From a checkpoint of a small multi-label image tagger: activation relu, 6100 steps.
Rows from block 7 of a small multi-label image tagger, named by matrix and row number. Rows with one number belong to one channel. Each number is 128 + 24 x the weight over its row's rms, rounded and kept within 0 to 255. All counts start at 0.
After each channel's rows are labels from the 100 images, of 14976, where the channel reaches its highest value: "responds to" is what is common among them. Only what is clearly more common there than usual is listed. The data: Sentinel-2 satellite tiles (TerraMesh). In brackets: how many of the 100.
# sq0: squeeze pointwise conv (model.blocks.7.sq.0.weight, 96x192x1x1), inputs 96-191
# e10: expand pointwise conv (model.blocks.7.e1.0.weight, 192x96x1x1, transposed), outputs 96-191
# e30: expand 3x3 conv (model.blocks.7.e3.0.weight, 192x96x3x3, transposed, each kernel summed), outputs 96-191

sq0.72 [130 149 125 145  94 156 179 122 137 137 139 122 137 116 147 115 126 154 180 128 129 141 139 158 143 120 146 133 127 166 129 116 168 154 109 121 113 151 109 129 122  91 131 169 156 144 109 159 110  78 156 121 132 134 135 135 146 127 111 143 123 158  37 112  98 112 150 142 132 161 139 179 159 142 137 162 103 112 136  91 110 147 100 176 136 121 202 152 162 196 156 124 131  98 143 162]
e10.72 [ 55 166 151 106  90 115 141 128 152 120 143 105  52  92 118 114 112 123 150 119 116 148 147  88  91 107  93 122 159  95 120 106 137  96 101 139 127 126  95 135  99 102 128 149 150 132 114 131 121 111 146 110 155 153  96 124 104  85 115 153 123 110 111 109 127 135 143 115 115 123 148 111 126 145 135 119 158 153 147  87 121 100 151 119 112 109 113 149 163 119 107 103 126 143 120 106]
e30.72 [123 116 159  79 140 131 140 127 142 108 126 134 129 188 148 121 128 132 133 100 154 167 137 184 104 135 116 109 172  92 101 115 111 103 148 135 159 141 130 172 130  88 147 185 123  73  91 115 106 136 104 119 118 124 121 154 157 120 159 130 107 127 133 126 150 143 133 125 136 171 105 190 108 160 102 145 164 125 146 100 103 118 106 119 147 121 135 129 138  98 125 118  73  76  87 130]
responds to: snow or ice (60); main land cover: snow or ice (34)

sq0.67 [173 111 118 149 118 128  98 149 154  78  94 144  99  77  84 101 131 112 144 144 119 136 164 108 140 113 147 134  96  67  98 112  97 122 151 185 145 119 139 159 114 122 162 106 136 136 127 104 144 110 128 134 142 171 129 135 101 170 119 167 110 126 159 125 137 129 141 145 131 122  91 110 145 111  82 101 130 128 198 134 128 105 140 114 133 106  72 125  94 150 175 150 110  88 177 155]
e10.67 [149  96 114 172 127 134 131 133 119 144 123 105  99 126 156  90 130 154 105 144 105 155  79 144 177 142 135 137 107  74  93 125 108 113 175  76 125 154 127 105 135 126 182 162 115 128 123 135 115 139 153 150 161 111 152 108 102 123 140 113 146 134  99 102 115 149 129 179  99 148  96 142 141 189 101 121 103  87 182  96 137  98 144 133 105 108 134 154 121 123 133 100 146 129 147 145]
e30.67 [166 152 145 111 145  93 119 131 109 119  87 170 118 119 107 105 145 127 139  89 146  84 126 117 103 117  93 138 142 123 126 156 117 132 120 169  91 128 134 154 110 150 161 157 129 144 102 112 163 114 116 129 149  84 143 140  94 124 142 152 136 138 137 108 128 124 129 123  97 115 146  91 146 131 104 118 108 126 116 138 125 180 125  96 107 147  90 115 167 168 152 128  97 138 152  86]
responds to: bare ground (57); snow or ice (50)

sq0.17 [158 117 152 121 191 134 154 164 141 162 151 181 135 103 191 154 128 144 139 129 125 111 136 136 169 144 179 139 157 136 152 137 116 142  69 131 121 133 108 164 123 126  96 136 143 119  95 159 141 181 119 114 100 136 123 103 149 163 135 138  80 138 151 108 113 169 169 125 111 132  94 125 146 119 107 140 121 129 103 149 155 167 115 159 135 132 125 130 140  86 202 146  68 165 113 170]
e10.17 [107 161 144 129 199 150 124 171 143 164 151 145 176 108 132 159 133 115 111 123 162 139 137 134  89  98 124 140 140 126 150  72 104  94 131 133  91  93 112 130 111 169 130 127 144 173  95 123 136 153 179 114 115  99 130 129 153 111 151 118 120 113 164 120 138 142 136 128 104 127 175 141 108 146 137 115 139 130  79 106 160 120 107 119 129 131 143 151 148 164  87  91  59 170 122 154]
e30.17 [135 120 109 152  94 153 155 145 117 109 159 155  68 129 105  92  65 110 143 104  97 191 126 128 152 132 132  87 139 170 122 118  93 164 127 156 141  78 131 142 139 118 133 110 132 123 118 115  69 132 139 144 118 121 101 116 124 115  89 109 140 110 128 158 108  97 107 120 157 107 142  91 124 149  87 137 156 130 139 106 158 132 170  69 130 135  71 151 144 120 155 149 126 144 114 113]
responds to: trees (88); clouds (79)

sq0.18 [224 115 120 135 134 125 141  98 139 140 132 163 135 140 168 119 179 110 148 129 154 101 149  84 124 147 154 142  97  97 119 107 149 108 106  87 162 184 105 100 129  99 145 110 112 125  79 159 164 129 118 108  96 151 109 107 118 125 130 116  83 135 220 105  84 110 109 127 124  83  86 110 160 190 114 103 139 130 127 108 131 161  94  86 163  93 160  76 148 130 117  79 134 106 148 120]
e10.18 [157 134 160 106 117 104 103 119 172 125 134 132 192 113  96  88 124 147 117 128 133 148 126  79 105 115 102 126 121 119 122 192 147 148 134 128 155 132 135 152 119  92 128 142 110 138 124 101 146 110 109 158 147 172 137  93 112 138 132 114 169 125 128 132 109 123 211 117 136 151 115 109 118 133 148 163 154 117 151 129 128 127 140 115 106  84 142 113 144  97 142 119 139 108 139 127]
e30.18 [119 124 151 144 141 100 152 142 107 138 131 110 145 148 151 122 122 120 156 138 113 157 150 140 134 107 150 119 160  92 154 134 103 128  79  80  66 118 131 129 148 162 135 111 123  72 169  96 108 141 116 141 156 130 170 137 147 190 131 147 123 129 160  95 126 139 150  97 157 161 148 114 139 118 139 103 161 133 113 110 146 124 131  94  87 112 142 130 134 125  99 161 142 153 154 136]
responds to: bare ground (84); main land cover: bare ground (49)

sq0.74 [112 121 105 128 124 161 136 142 133 117 118 113  54  89 146 106  99 142 167  86 171  90 148 127 109 130 128 126 126 146 127  97 113 126 135  84 152 154 141 131 138 170 122 118 109 112 139 136 113 109 112 112 120 159 116 106 104 132 110 133 141 131 149 126 141 165 110 101 122 145 139 130 102  91 148  88 121 108 124 124 101 152 158 117 171 165 165 107 133 126  72 159 183 107 128 190]
e10.74 [206 166 129 104 130 132  92 105 101 109 140 156 158 175 122 162 150 149 136 124 139 135 148 170 133 139 149 131 132  93 117 119 124  71 187 117 134 140 143 148 154  98 136 116  98 102 129  93  79 135 124 154 133 121  93 113 150 112 131 111 109 110 116  98 132 125 151 140  81 130 112 117 128 125  92  97 147  99 113 144 102 112 162 119 128 148 127 134 110 105 142 124 117  98 110 138]
e30.74 [137 143 161 113 111 115  93 137 141 153  98 110 141 136 130  92 162  92 135  88 167 133 144 124  84 112 159 119 152 146 126 111 170 121 108 173 102 144 103 118 102  97 114 159 166 129 124 148 127 114 100 123 109  62 120 104 149 132 146  84 144  81 125 122 159 129 130 135 116 157  95 111 135 162 102 103 114 142 125 153 104  77 115 144  91  87 150 125 103 131 145 126  72 114 170 102]
responds to: water (85); flooded vegetation (59)

sq0.1 [102 117 106 100 104 147 106 109 155 142 109 148 119 142 120  88 155 138 132 121 131  80 126 114 158 130 140 113 110 115 128 107 120 142 101 105 155 119  77 132 158  71 138 151 134 108 110  80 139 116 127 149 119 112 139 113 120 124 116 187  77 151 148 135 127 173 153 106 114 126 141 184 105 113  89 115 137 145 126 183 143 135 133 106 113 156 176 131 154 118 117 155 104 120 142 102]
e10.1 [143  91  97 111 117 121 128 126 129 123 142 115 156 126 115 105 179 119 120 107  83 164 143 159 154 140 152 157 137 131 117 118 130 157 148 111 131 137 118 140 113 138 141 136  92 180 159 167 127 128 107 117 181 149 124 127 138  81 157 169 145 121  83 112 112 116 125 136 136 100 129 136 114 179 155  64 111 139 154 133 145  89 109 123 166 146 190 105 148 130 132  93 163  98 127 115]
e30.1 [114 122 157 100 135 122 111 186 102 105 121  68 123 168 124  88 156 145 114 126 130 127 130 134 110 139 106 121 121 158 134 135 123 162 101 110 137 152 111 118 136 135 169 187 154 142 142 111 124 144 145 153 158  94 136 150 109 153 148  77 139 107 103 101 148 116 126 107 139 110 132 133 116 150  99  92 154 110 108 114 117  84 112 142  96  74 144 126 112 147  96 126 122 116 211 109]
responds to: water (86); flooded vegetation (58)

sq0.71 [164 117  93 147 179 114 116 141  96 138 217 108  83  99 138  83 108 134 122 118 150 108 158 172 105 138 125 132 142  85 123 117 127 100 153 114 136 152 114 131 124  99 145 139 161 134 146 158 108 116 140 182 139 148 159 117 167 163 128 151 115 132 115 157 161 171 148 100 143 147 119 151 148 106  71 120 102 177 102  95 113 149 139 175 157 138 124 137 162 167 201  83 159 171  98 132]
e10.71 [174 139 116 121 156 125 159  99 131 147 128 138  87 112 101 142 124 112 175  87 151  83 134 153 121 117 112 107 121 117 172 103 125  87 106 120 138 144 142 133 113  71 131  93 100  84 109 103 153 120 151 108 112  99  69  79  93 158 127 123 147 127 131 118 132 113 137 111 127 138 146 102  97 138 126 142 138 110 121 104  81  93 131  96 150 143 132 151 138 120 121 109 118 101 101 133]
e30.71 [111 106 173 140 101 146 187 199 127 134  97 130 121 105  90 118 109 109 149 115 177  94 132 137 121 171 142 112 128 149 116 154  80 125  88 159 110 139 118  82 121  90 117 170 159 117 147 152 118 158 142 135 155 117 131 164 165 126  97 130  99 134 114 137 138  88 133 107 153  97 121 137 118 118 116  99 168  97 128 135 172 141 154 152 123 131 124 151 104 161 125 129 106 159 114 131]
responds to: trees (88); water (80); flooded vegetation (59)

sq0.59 [ 61 152 114 115 111 117 138 131 183 134 108 161  91 134 149 103 106 127 128 167 167  88  89 124 114 102 112 143 107 152 108  81  62 118 144 123 117  91 137 118  91 131 104  85 141 113 104 133 132 119 132  96 132 119 129  77 168 124 125 120 178 160 121 118 140 141 105 126 114 181 120 169 170  93 114 157 140  84 107 101 131 144 119 129 166 140 109 115 159 118 134 177 149 168 112 138]
e10.59 [ 98 143  89 148 139 137 162  97 147 140  83 127 153 101 134 115 109 154 109 127 177 165 145 143 130 126 134 186  98  58 104 139 136 103 115 176 107 142 118 121 122 163  99 110 132 141  74 134  95 147 138 133 160 102 132 161 121 113 137 123 137 124 116 131 112  87 107 131 115 137 118 183 163 105 174 105 124 124 119  95 132 130 153 147  73 120 107 108 133 148 114 134 130 116 154 163]
e30.59 [140 139 127 165 121 102 110  57  98 120 133  91 152 166 125 137 117 134 136 132  93 141 134 117 120 138 163  99 112 127 120 139 135 144 118 124  69 124 100 124 136 141 151 106 167 145 136 129  95 143  74 117 139 148 156 112 148 167 127 160 139 153 139 109 131 112 156 114 100 116 131 137 123 155 124 118  99 150 163 134  88 122  89 150 114  88 124 116 135 103 104 116 139 126 114  98]
responds to: trees (88); snow or ice (87); main land cover: snow or ice (48)

sq0.69 [ 87 115 127  89 116 151  96 134  85 103  87  59 119 104 122 131  93 130  95 153 136 112 163 196 139 131 136 148 150 136 118 119 118 129 208 121 140 120 128 138 131 145 163 165 125 135 155 110 144 175 145 135 161 115  58 125 121 141 128 192 100 136 101 135 178 129 149 129 138 117 158  95 141  87 107 103 132 106 110 135 138 171 103 134 108 140 168 105 119 128 117 121 124 110 122 150]
e10.69 [ 74 128 147 132  84 136 139 141 130 112 108 107  79 158 166 125 194 149 133 129 107 150 168 147 142 120 115 150 175 118  94  98 151 157  98 130 160 140 122 132 148 116 152 144 117  85 133 107 161 136 146 124 121 142 197 117 113 139  68 144  99 163 111 103 135 136 120 136 142 131 112 124 122 149 118 150 128 136 140 136 118 110 136  84 170 122 128 116  99 154 150 160  83 111 169 150]
e30.69 [114 125  83 101 123 146  86 114 134 135 106 151 102 159 109 131 131 171 158 115 173 116 147 144 121 159 162 158 126 110 131 144 146 129 171 115 110 104  50 134 135 122 159 143 170 118 114 140 122 127 111 156 128  88 128 127 118 131  87 101 107 121  98 102 123 155 122  95  97 106 117  86 119 151  98 146 106 134 146 165 112 119 167 132 107 108 128 160 126 111 117 121 120 119 131 138]
responds to: flooded vegetation (37)

sq0.36 [203 133 108 152 137 126 137 156 127 150 134  93 145 100 111 120 104 150 132  88 136 148 156 135 108 125  84 165 139  98 169 102 143 141 126  98 101 100 111  70 131 120 144 107 170 106 123 123 138 166 123 137 154 117 171 106  85 133 117 168 141  98 120 108 101 113 163 174 128 143  84  88 108  94  97 122 124 190 159 110 136 120 103 115  92 136 150  98 134 121 165 140  99 116 149 121]
e10.36 [139  98 134 167 124 132 128 158 154 140 145 164 176 107 149 131 107 133  95 159 137 102  84  88 145 117 138 166 104 102 174  91 171 135 133  95 157 122 124 130 138 129  71 115 126 145 123  99 183 112 137 132 135 159 132 173 150 128 130  78 110  77 119 119  78 157 139 147  90  84 130 148 134 173 103 121 148 139 107 138 161  95 121 172 103 159 128 158 163 103 105 102 132 102 143 136]
e30.36 [110 156 162 119 122 152 130 117 106 148 111 106 131 118 112 108 130  88 132 109 140 157 155  67 182  97 145 145 185 133 152 132 104 108  84 148  93 119 111 134 160 108 121 149 121 154 107 121 149 133 109 116 133  87  92 111 136 152 142 111 136 159 127 138 144 133  98 160 116 110 126  86 146  77 123 161  93 111  91 105 177 147 189  98 140 161  87 167 115 129 139 156  99 123  87  95]
responds to: clouds (97); trees (93); main land cover: trees (56)

sq0.94 [120 108 111  84 176 135 113  88 129 122 121 136 142 132 150 117 135  90 137 134 134 126 191 136 193 125  91 134 114 114  92 109 120 173 153 160 157 133 157 133  96 167 124  94 137 114 162 111 143 105  94 105 154 116 138 106 107 128 123 123 153 182 115 167 113 112 113 168 153  97  95 139 127 127 123 118 141 135 149 119 133 119  99 156 134 136  89 108 129 144 116 111 119 146 163 135]
e10.94 [122 134 133 140 113 116 176 133 152 113 151 157 123 140 128 123 132 118 114 127  94 138 118 149 127 108 118 117 146 144 171 115 105 113 136 154 162 144 156 140 156 133 121 171 151  93 124 136 173 152 150 112 105 103 149 169 108 133 122 170 138 100 130 114 140 112 123 129 141  96 139 144  99 147 134 102 134  99 125 141 149 104 111 148 166  84 137 118 104 155 120 201  98 130 118 153]
e30.94 [114 112  96 116 105 101  67 136 146 117 135 102 146 129 148 105 136 178 122 145 177 134 149 114 134 129 119 145 165  81 197 129 132 148 144 115  96 140 105 117 122 133 120 109 161  89 138 158  95 179  98 142 158 107 137 151 158 135 163  99 123 106 111 131 150 133 123 144  83 145 109  86 105 113 117 103 115 121 114 170 150 109 187 125 109 117 138 175 114 119 150 123 111 131 105 135]
responds to: snow or ice (49); main land cover: snow or ice (45); flooded vegetation (26)

sq0.27 [ 99 136 163 161 158  85 135 118 187 122 123 135 129 180  98  95 111  87  82 115 149 121 138 137 123 144 125 145 173 156 151 186 115 142  77 126 146 125 129 135 164 108 128 160 179 169 144 134 109 122 163 151 130 149 159 161 141 133 123  84 170  60 119 124 123 115 122 161 158 104 167 137 137 153 150  96 114 161 134 143 131 170 120 102 155 112 125 102 135 114 196 108 101 124 131 127]
e10.27 [130 160 107 137 151 136 123 152 140 155  88 117 126 118 105  84 105 114 130 127 165 150 188 121 118 128 121 121 116 161 146 148 109 147 113 161 136 111  81  90 128 136 121 108  93 110 126 198 109 143 139 123 122 113 134 127 140 103 112 121 150 126 106 125 143 126 167 103 133 180 175 126  70 118 108 110 161 151 130 106 139 143 113 118 131 118 113 133 140  98 145 130 117 111 176 116]
e30.27 [137 131 119 166  75  88 175 107 115 139 135 117 121 104 149  95 125 168 125 108 174 102 108 116 114  85  98 105 144 122 139 139  84  98 142 173 114 154 156 166 152 121  84 107 112 159 118 109 118 177 169 154 179 126 125 106 104 125 144 104 146 135 142  86 125 104 151 134 130 127 147 120 135  55 144 113 139 146 156 179 111 124 129 141 152 125  85 129 101 110  96 126 145 106 184 121]
responds to: crops (76); built area (66); main land cover: crops (59)

sq0.76 [143  88 130 154 161 115 194  51 121 157 120 172 155 164  95 102 192 115 146 135 129 140 128 105 147 120 154 138 144 132 118  92 104 134 160 136 129 106  67 142 132  85 129 142 108 151 101 155 129 146 164 110 107 130 113 111 154 135 108  88 118 183 122 144 112 133 115 204 128  65  96 134 166 167  99 102 116 127  88 106 127 107 153 154 110 105 158 106 139 104 157 129 125 138 143 136]
e10.76 [159 146 103 129 153 126 153 119 144 138 157 164 149 119 142 147 158 132 140 143 125 107 108 120 124 112 135 134 120  83 142 104 112 143 128 107 119 122 108 113 133 111 128 141 102 141 170 147 151  99 140 141 185 121 141 107 136 154 187 190 146  96 136  97 166 130 162 156 111 137 145  80 130 114 137 129 145 143 142 108 136  77 109 129 129 100 130 102 121 132 128 124 102 118 147 144]
e30.76 [ 72 109 180 181  73 128 118 148 103 101 169 132  84  95 132  91 141  94 155 115 106 139 131  97 119 132 168 124 149 156  95 120  81 189 114 129 116 108 138 116  79 121  96 106 120 174 134  99 115 138 112 138 172 112 132 132 106 140 109 113 126 130 110 139  89 112 123 111 135  91 122  96 139 144 112 140 130 129 123 125 129 156 179  87 128 155 116 129  91 151 134 146 131 124 158 155]
responds to: water (81); crops (75); built area (67); main land cover: crops (51)

sq0.4 [104 140 185  96 148 187 127 102 164 106 133  90 145 146 144 129 128 134 113 133 117 102  84  92 126 147  96 134 153 139 119 118 135 190 107 116 165 116 115 140 113 147 116 155 136 152 118  84 104 119 103  70 156 138 116 130  76 114 132 121 127 210 143 159 108 109 103  71 133 139 163  78 130 132 141 118 108 150  91 140 115  84 139 149 181 167  75 147 115 147  69 136 118 102 173 145]
e10.4 [ 74 133  93 144  88 158 146 117  99 119 137 130 158 153 110 146  90 175 120 161 106 108 123 130 133 127 101 145 123 159 112 132 165 140 132 160 144 122 142 109 108 143 174 101 146  95 109 126 135 132 139 120 107 107  93 170 129 144 113 154 147  86 122  97 112 173 150 163 162 128 103 124 151 119 137 165 114 129 129 129 143 147 125 112 129 159 106 168 140 165 123 135 165 106  80 143]
e30.4 [150 126 166 117 121 144  80 131 115 155 143  76 146 150  96 134 124 122 112 137 110 136 155 170  96 134 142 132 162 130 186 105 144 121 147 146 129 161 137  91 127 130 146 112 212  84 139 125 108 135 151 127 152 117 155  83  90 101 139 131 148 114 153 127 143 128  94 155 153 147  95 139  97 128 130 124 148 101 122 125 149 125 146  98 109 125 147 124 123 108 143 113 112  56  92 150]
responds to: clouds (66); main land cover: trees (43)

sq0.62 [151 138 109 115 105 175 118 164 170 177 129 121 168 100 122  97 167 109 138 164 118 106 128 153 145 121 123 129 150 103 149 138 140 167 163 112 130 160 117 117 158 123 139 100 168 133 120 141 148 125 138 123 116 119 108 129 124 109 149 128 135 150 165 125  94 117 144 104 154 106 144 119 131 104 151  71 130 147  84  70 104 142 124 143 111 117  84 193  86 123  66 167 141 101 151 139]
e10.62 [122 150 134 124 129 114  95 120 108 120 141 144 128 131 143 139 120 115 120 123 170  71 138 104 113 174 132 124 190 111 143 153 145 124  89 154 130 143  82 128 137  74 114 129 133 143  95 145 172 204  99 110 124  80 161 124 108 130 140 109 101 146 132 120 115 118 137 154 136 143 168 144  77  60 114 153 110  84 165 154 107 115 105 123 116 114 139 162 109 133 137 184 142 116 124 117]
e30.62 [150  94  71 117 107 125 134 115 151 137 115  97 175 135  95 139 173 129 133 143 126 139 183  98 185 124 147 137 174 104 176 143 150 143 127  96 121 120 127 139 130 171 149  96 187 104 146 150 160 154 127 116 138 171 126 151  82 118 110 123 135 159 146 157 137 153 108 135 128 106 143 169 123 112 132 105 135 135 170 127 123 129 156  69 123  99 137 106 102 123 136 110 131 125 128 136]
responds to: snow or ice (98); main land cover: snow or ice (97)

sq0.8 [180 136 132 136 133 113 178 136 111 120 215 105 168 118  95 132 140 101 125 212 124 107 129 126 170 123 158 128 133 100 120  99 115  85 126 166  83 134 136 124 123 123 154 110 151 125 113 105 135 134 181 145 122  85 146  84 174 107 117 104  90 140 166 118 161 205 117 168 128 163  85 140 115 120 103 164 100 132 128 117 108 117 131 137 143 106 144  95 144 112 112  71 118 166 129 140]
e10.8 [120 119 146 146 146 121 193  81 147 145 147 136 166  64  98 124 164  79 153 111 140 139 181 155 155 161 115 105 118 163 107 156 136 127  69 157 127 115  84 108 139 166 125 141 133 133 124 139 187  86 117  86  80  95 155 124 131 110 165 156 133 104 131 134 111 103  90 131 143 147 113 151 124 138 158 127 108 160 108  95 110 129 133 119 174 119 133 130 145 109 128 148  98 138 122 112]
e30.8 [176  97 129 124  94 134 149 157  95 120 130 135 106 122 100 154 119 149 133 101 184 119 151 108 140 130 145 114 136 177 101 125 111 157 139 118 134  96  95  89 136 134 100 163 173  97 174  99 110 146 147 159 191 161 125 126 115 136  82 164  89 115 110 141 140 139 174 104 123 118 131 125 106 111  84 130 173 103 126 102 144 154 186 111  81 113 151 158 102 146 144 147 153 109 120 141]
responds to: trees (89); water (78); flooded vegetation (42); main land cover: crops (42)

sq0.51 [182 113 106 144 179  92 140 151 122  94 115 170 134 152 141 122 133 160 120 122  99 144 114 122 144 141 110 134 126 164 159 125 145 189 118  75 104  66 120 108 105  97 119 115 112 129 153 149 197 202 141  87 117 127 133 128 166 140 165 110 122  89 127 115  93 142 113 132 152 143 103 102 129 159 132 117 126 174 147 121 106 150 182 129 137 176 188 130 142 114 172 141 148 121 156 119]
e10.51 [102  91 119 114  81 126 116 109 100 162 132 126 109 118 128 116 117 145 144 126 196  95 119 200 123 132 108 141 159 155 136 161 119 137 108 119 105 126 126 128 127 121 139 110  82 135 125 135 183 157 134 112 113 126 113 132 111 122  78 142 116  94  93 118 175 155 147  92 141 108 128 131 130 164 151 149 128 145  93 129 157  92 169 137 145  64 108 108 158  97  97 166 160 130 148 138]
e30.51 [ 98 140 151 121  84  88 124 100 140 126 127  89 101 114 152 130 111 106 148 113 188 165 114 135 104 171 165 122 153 148 126 140  86 144 137 117 118 176 112 140 129 101 126 113 157 114 173 155 113 131 164  89 111 126 116 129 145 110 189 108 128 130 123 103 157 143  91 118  90 138 121 143 117  90 126 123 110 100 113 121 133 117 149 110 139  70 149 127 135 133 121 139  83 117 148 149]
responds to: crops (97); built area (81); main land cover: crops (80)

sq0.10 [138 130 158 142  98 132 126 113 152 115 118 108 142 112  79 149 142 109 170 111  87 145  88 149 187 130 149 134 125 130 152 153 120  95 135 137 149 120 125 171 109  82  91 131 135 137 129 174 176 154 154 182 133 120 117 162 114 119 125  48  91 141 174 103  91  96 156 104 138  96 154  88 143  90 135 182 168 148 121 102 163  92 153 117 146 114 123 138 152 148 156 103 145 137 115 119]
e10.10 [135 114 145 122  97 134 117 135 141 121 136 108 135 120 122  95 167 150 116 120 143 155 132  81 107 115 143 131 111 180 105 160 117 148 142  98 105 129 136 127 142  99 105 151  99 112 131 138 148 121  86  74 115 119 114 114 111 134  64 124 127 100 142 113 128 144 125 129 157 168 132 113 184 154 125 101 118 146 109 122 107 114 112 139 123 138 121 169 126 137 131  88 112 144 106 187]
e30.10 [129 127 134 138 131 147 121 168 164 130  96 117 152  66 123 144 127 111 111  87 169 143 114 146  68 135 153 126 146 171 140 154 170 100 158 123 187 116 136 149 127  89 121 130 161 170 103 161 117 129 133 140 120  86 167 118 153 106 115 121 120 135 132 103 183 164 149 186 103 107 125 117  76  93 113 163 124 137 128 151 159 126 125 139 126 163 134 159 130 149 111 153 151 106 159 126]
responds to: flooded vegetation (40); main land cover: snow or ice (35)

sq0.88 [115 122 115 114  99 123  81  93 150 163 138  66 133  83 112 153 101 128 155 148  91 103 185 128 175 137  97  99 143 171 136 112 135 110 131 118 106 140 146 130  88 163 113 131 151 134  82 166 138 173 174 156 122 188 116 128 163 140 121 133 160 123  94 105 140 147 106 172 144 135 137 132 144  69 123 123  89 146 143 108 135 156 112  77 164 135 175  98 112 117 108  97  94 134 115 141]
e10.88 [126 122  84 145 126 102 153 171  69 102 128 160  89 128 147 140 155 148 146 168 158 117 152 147 136 132 130 123 132 155 127 126 149 134 161 155 119 115 113 148 136 170 131 142 177 122 109 141  86  90 128 131 117 139  90 176 133 135 111 110 122 130  76 141 163  79 104 177 155 143  86 178 110 139 159 152 106  90 135 108 168 140 124 145 130 143 117 112 119 128 132 149 108 123 151 151]
e30.88 [119 141 170 129 125  86 135  98 134 126 114  98 141  86 120 109 129 123 117 134 150 138 123 130 155  87 118 142 159 123 148 130  92 103 124 125 150 100 134 109 143 115 139 109 141 160 101 131 128 123  76  84  93 123 128 141 142 137  95 144 126 133 143 127 126  86 120 102 141 109 168 103 150 108 151 143 139 108 109 122 140 109 203 110 142 118 142 180 116 138 124 108 127 143  79 107]
responds to: clouds (98); trees (89); main land cover: trees (48)

sq0.80 [112  98 149 150 118 134 159 111 156 136 210 117 149 179 156 156 136 123 122 151 146 144  91  84  83 141 128 132  91 123  75 155 172  75 100 119 108 121 122 126 105 186 145 180 130 107 112 184 109 103 152 142  99 145 185 135 159 146 132 137 129 151 154 146 135 108 116 156 134  88 117 117 166 130 104  97 144 166 108 113 105 137 114 118 181 198 136 130 127 141 172 116 120 112 153 154]
e10.80 [135 126 102 113 176  88 106 118 140 157 118 119 116 138 126 124 128 131 136 140 148  85 105 130 134 144 152 134 112 150 117 125 156 123 120  91 122  86 136 118 142 113 151 154 131 159 138  96 106 107 132 115 146 126 149 143 106 161  96 135 143 112 135 127 168 121 102 127 124 117 130 117  94 134 160 140 169  96 160 147 138 129  88 123 108 106 146 159 127 118 142 144 143 104 151 136]
e30.80 [106 114 149 124  65 146 148  73 132 154 116 141 128  82 130 136 114 116 125 116  99 139 110 126 162 109 136 126 154 132 126  91 134 114 130 147 114 141 127 139 145 116 114 113 114 127 134 126 133 105 112 152 167 159 113 126 131 128 125 101 106 113 146  84 161 138 100 105 126 128 141 113 117  51 139 118 157  84 152  96 118 120 115 119 131 144 138 137 100 141 124 128 121 127 195 140]
responds to: crops (96); built area (81); main land cover: crops (76)

sq0.57 [167 136 140 141 136  63 104 121 113 103 132 110 100 156 122 178 160 186 150 118  98 117 106 162 149 161 136  94 144 143 147 115 128  98 120 120 135 187 133 109 139 116 142 157 162 156 163 157 103 126 195 120 140 165 132 143 135 187 131  99 154  25 166 128 117  98 135 124 141 161 137 105 153 100  99 159 123 101 151 115 125  99 120 140 118 111  93 122  96 169  68 146 191 108 164 159]
e10.57 [134  80 142 120 129 126 131 123 103 113 160 165 129 119 151 157 164  87 113 125 104 134 150 137 149 124 115 106 101 123 149 155 124 113 163 125 135 118 137 135 149 127 117 149 145 109 130 100 127 112 128 139 148 138 150 105 164 114  83 126 143 113 145 123 128  96 111 124 127 176 135 135 170 111 122 137  95 105 155  81 114 123 156 138 121 110 100 161 175  77 126 135 140 125 100 126]
e30.57 [134 124 133 153 112 125 126 133 126 113 163 132 126  79  78 108 151 143 120 127 105 101 154 106 141 107 126  90 143 125 186 142 107 110 116 144  95 134 148 128 142 141 124 125 176 148 121 121 133  98 177 171 155 139 148 115 160 109 125 152 156 109 159  99 137 126 124 124 115 164 154 120 156 143 123 152 134 143 100 175 149 120 101  64  81 129 120 101 113 103 139 112 102  90 125 112]
responds to: bare ground (79); snow or ice (53)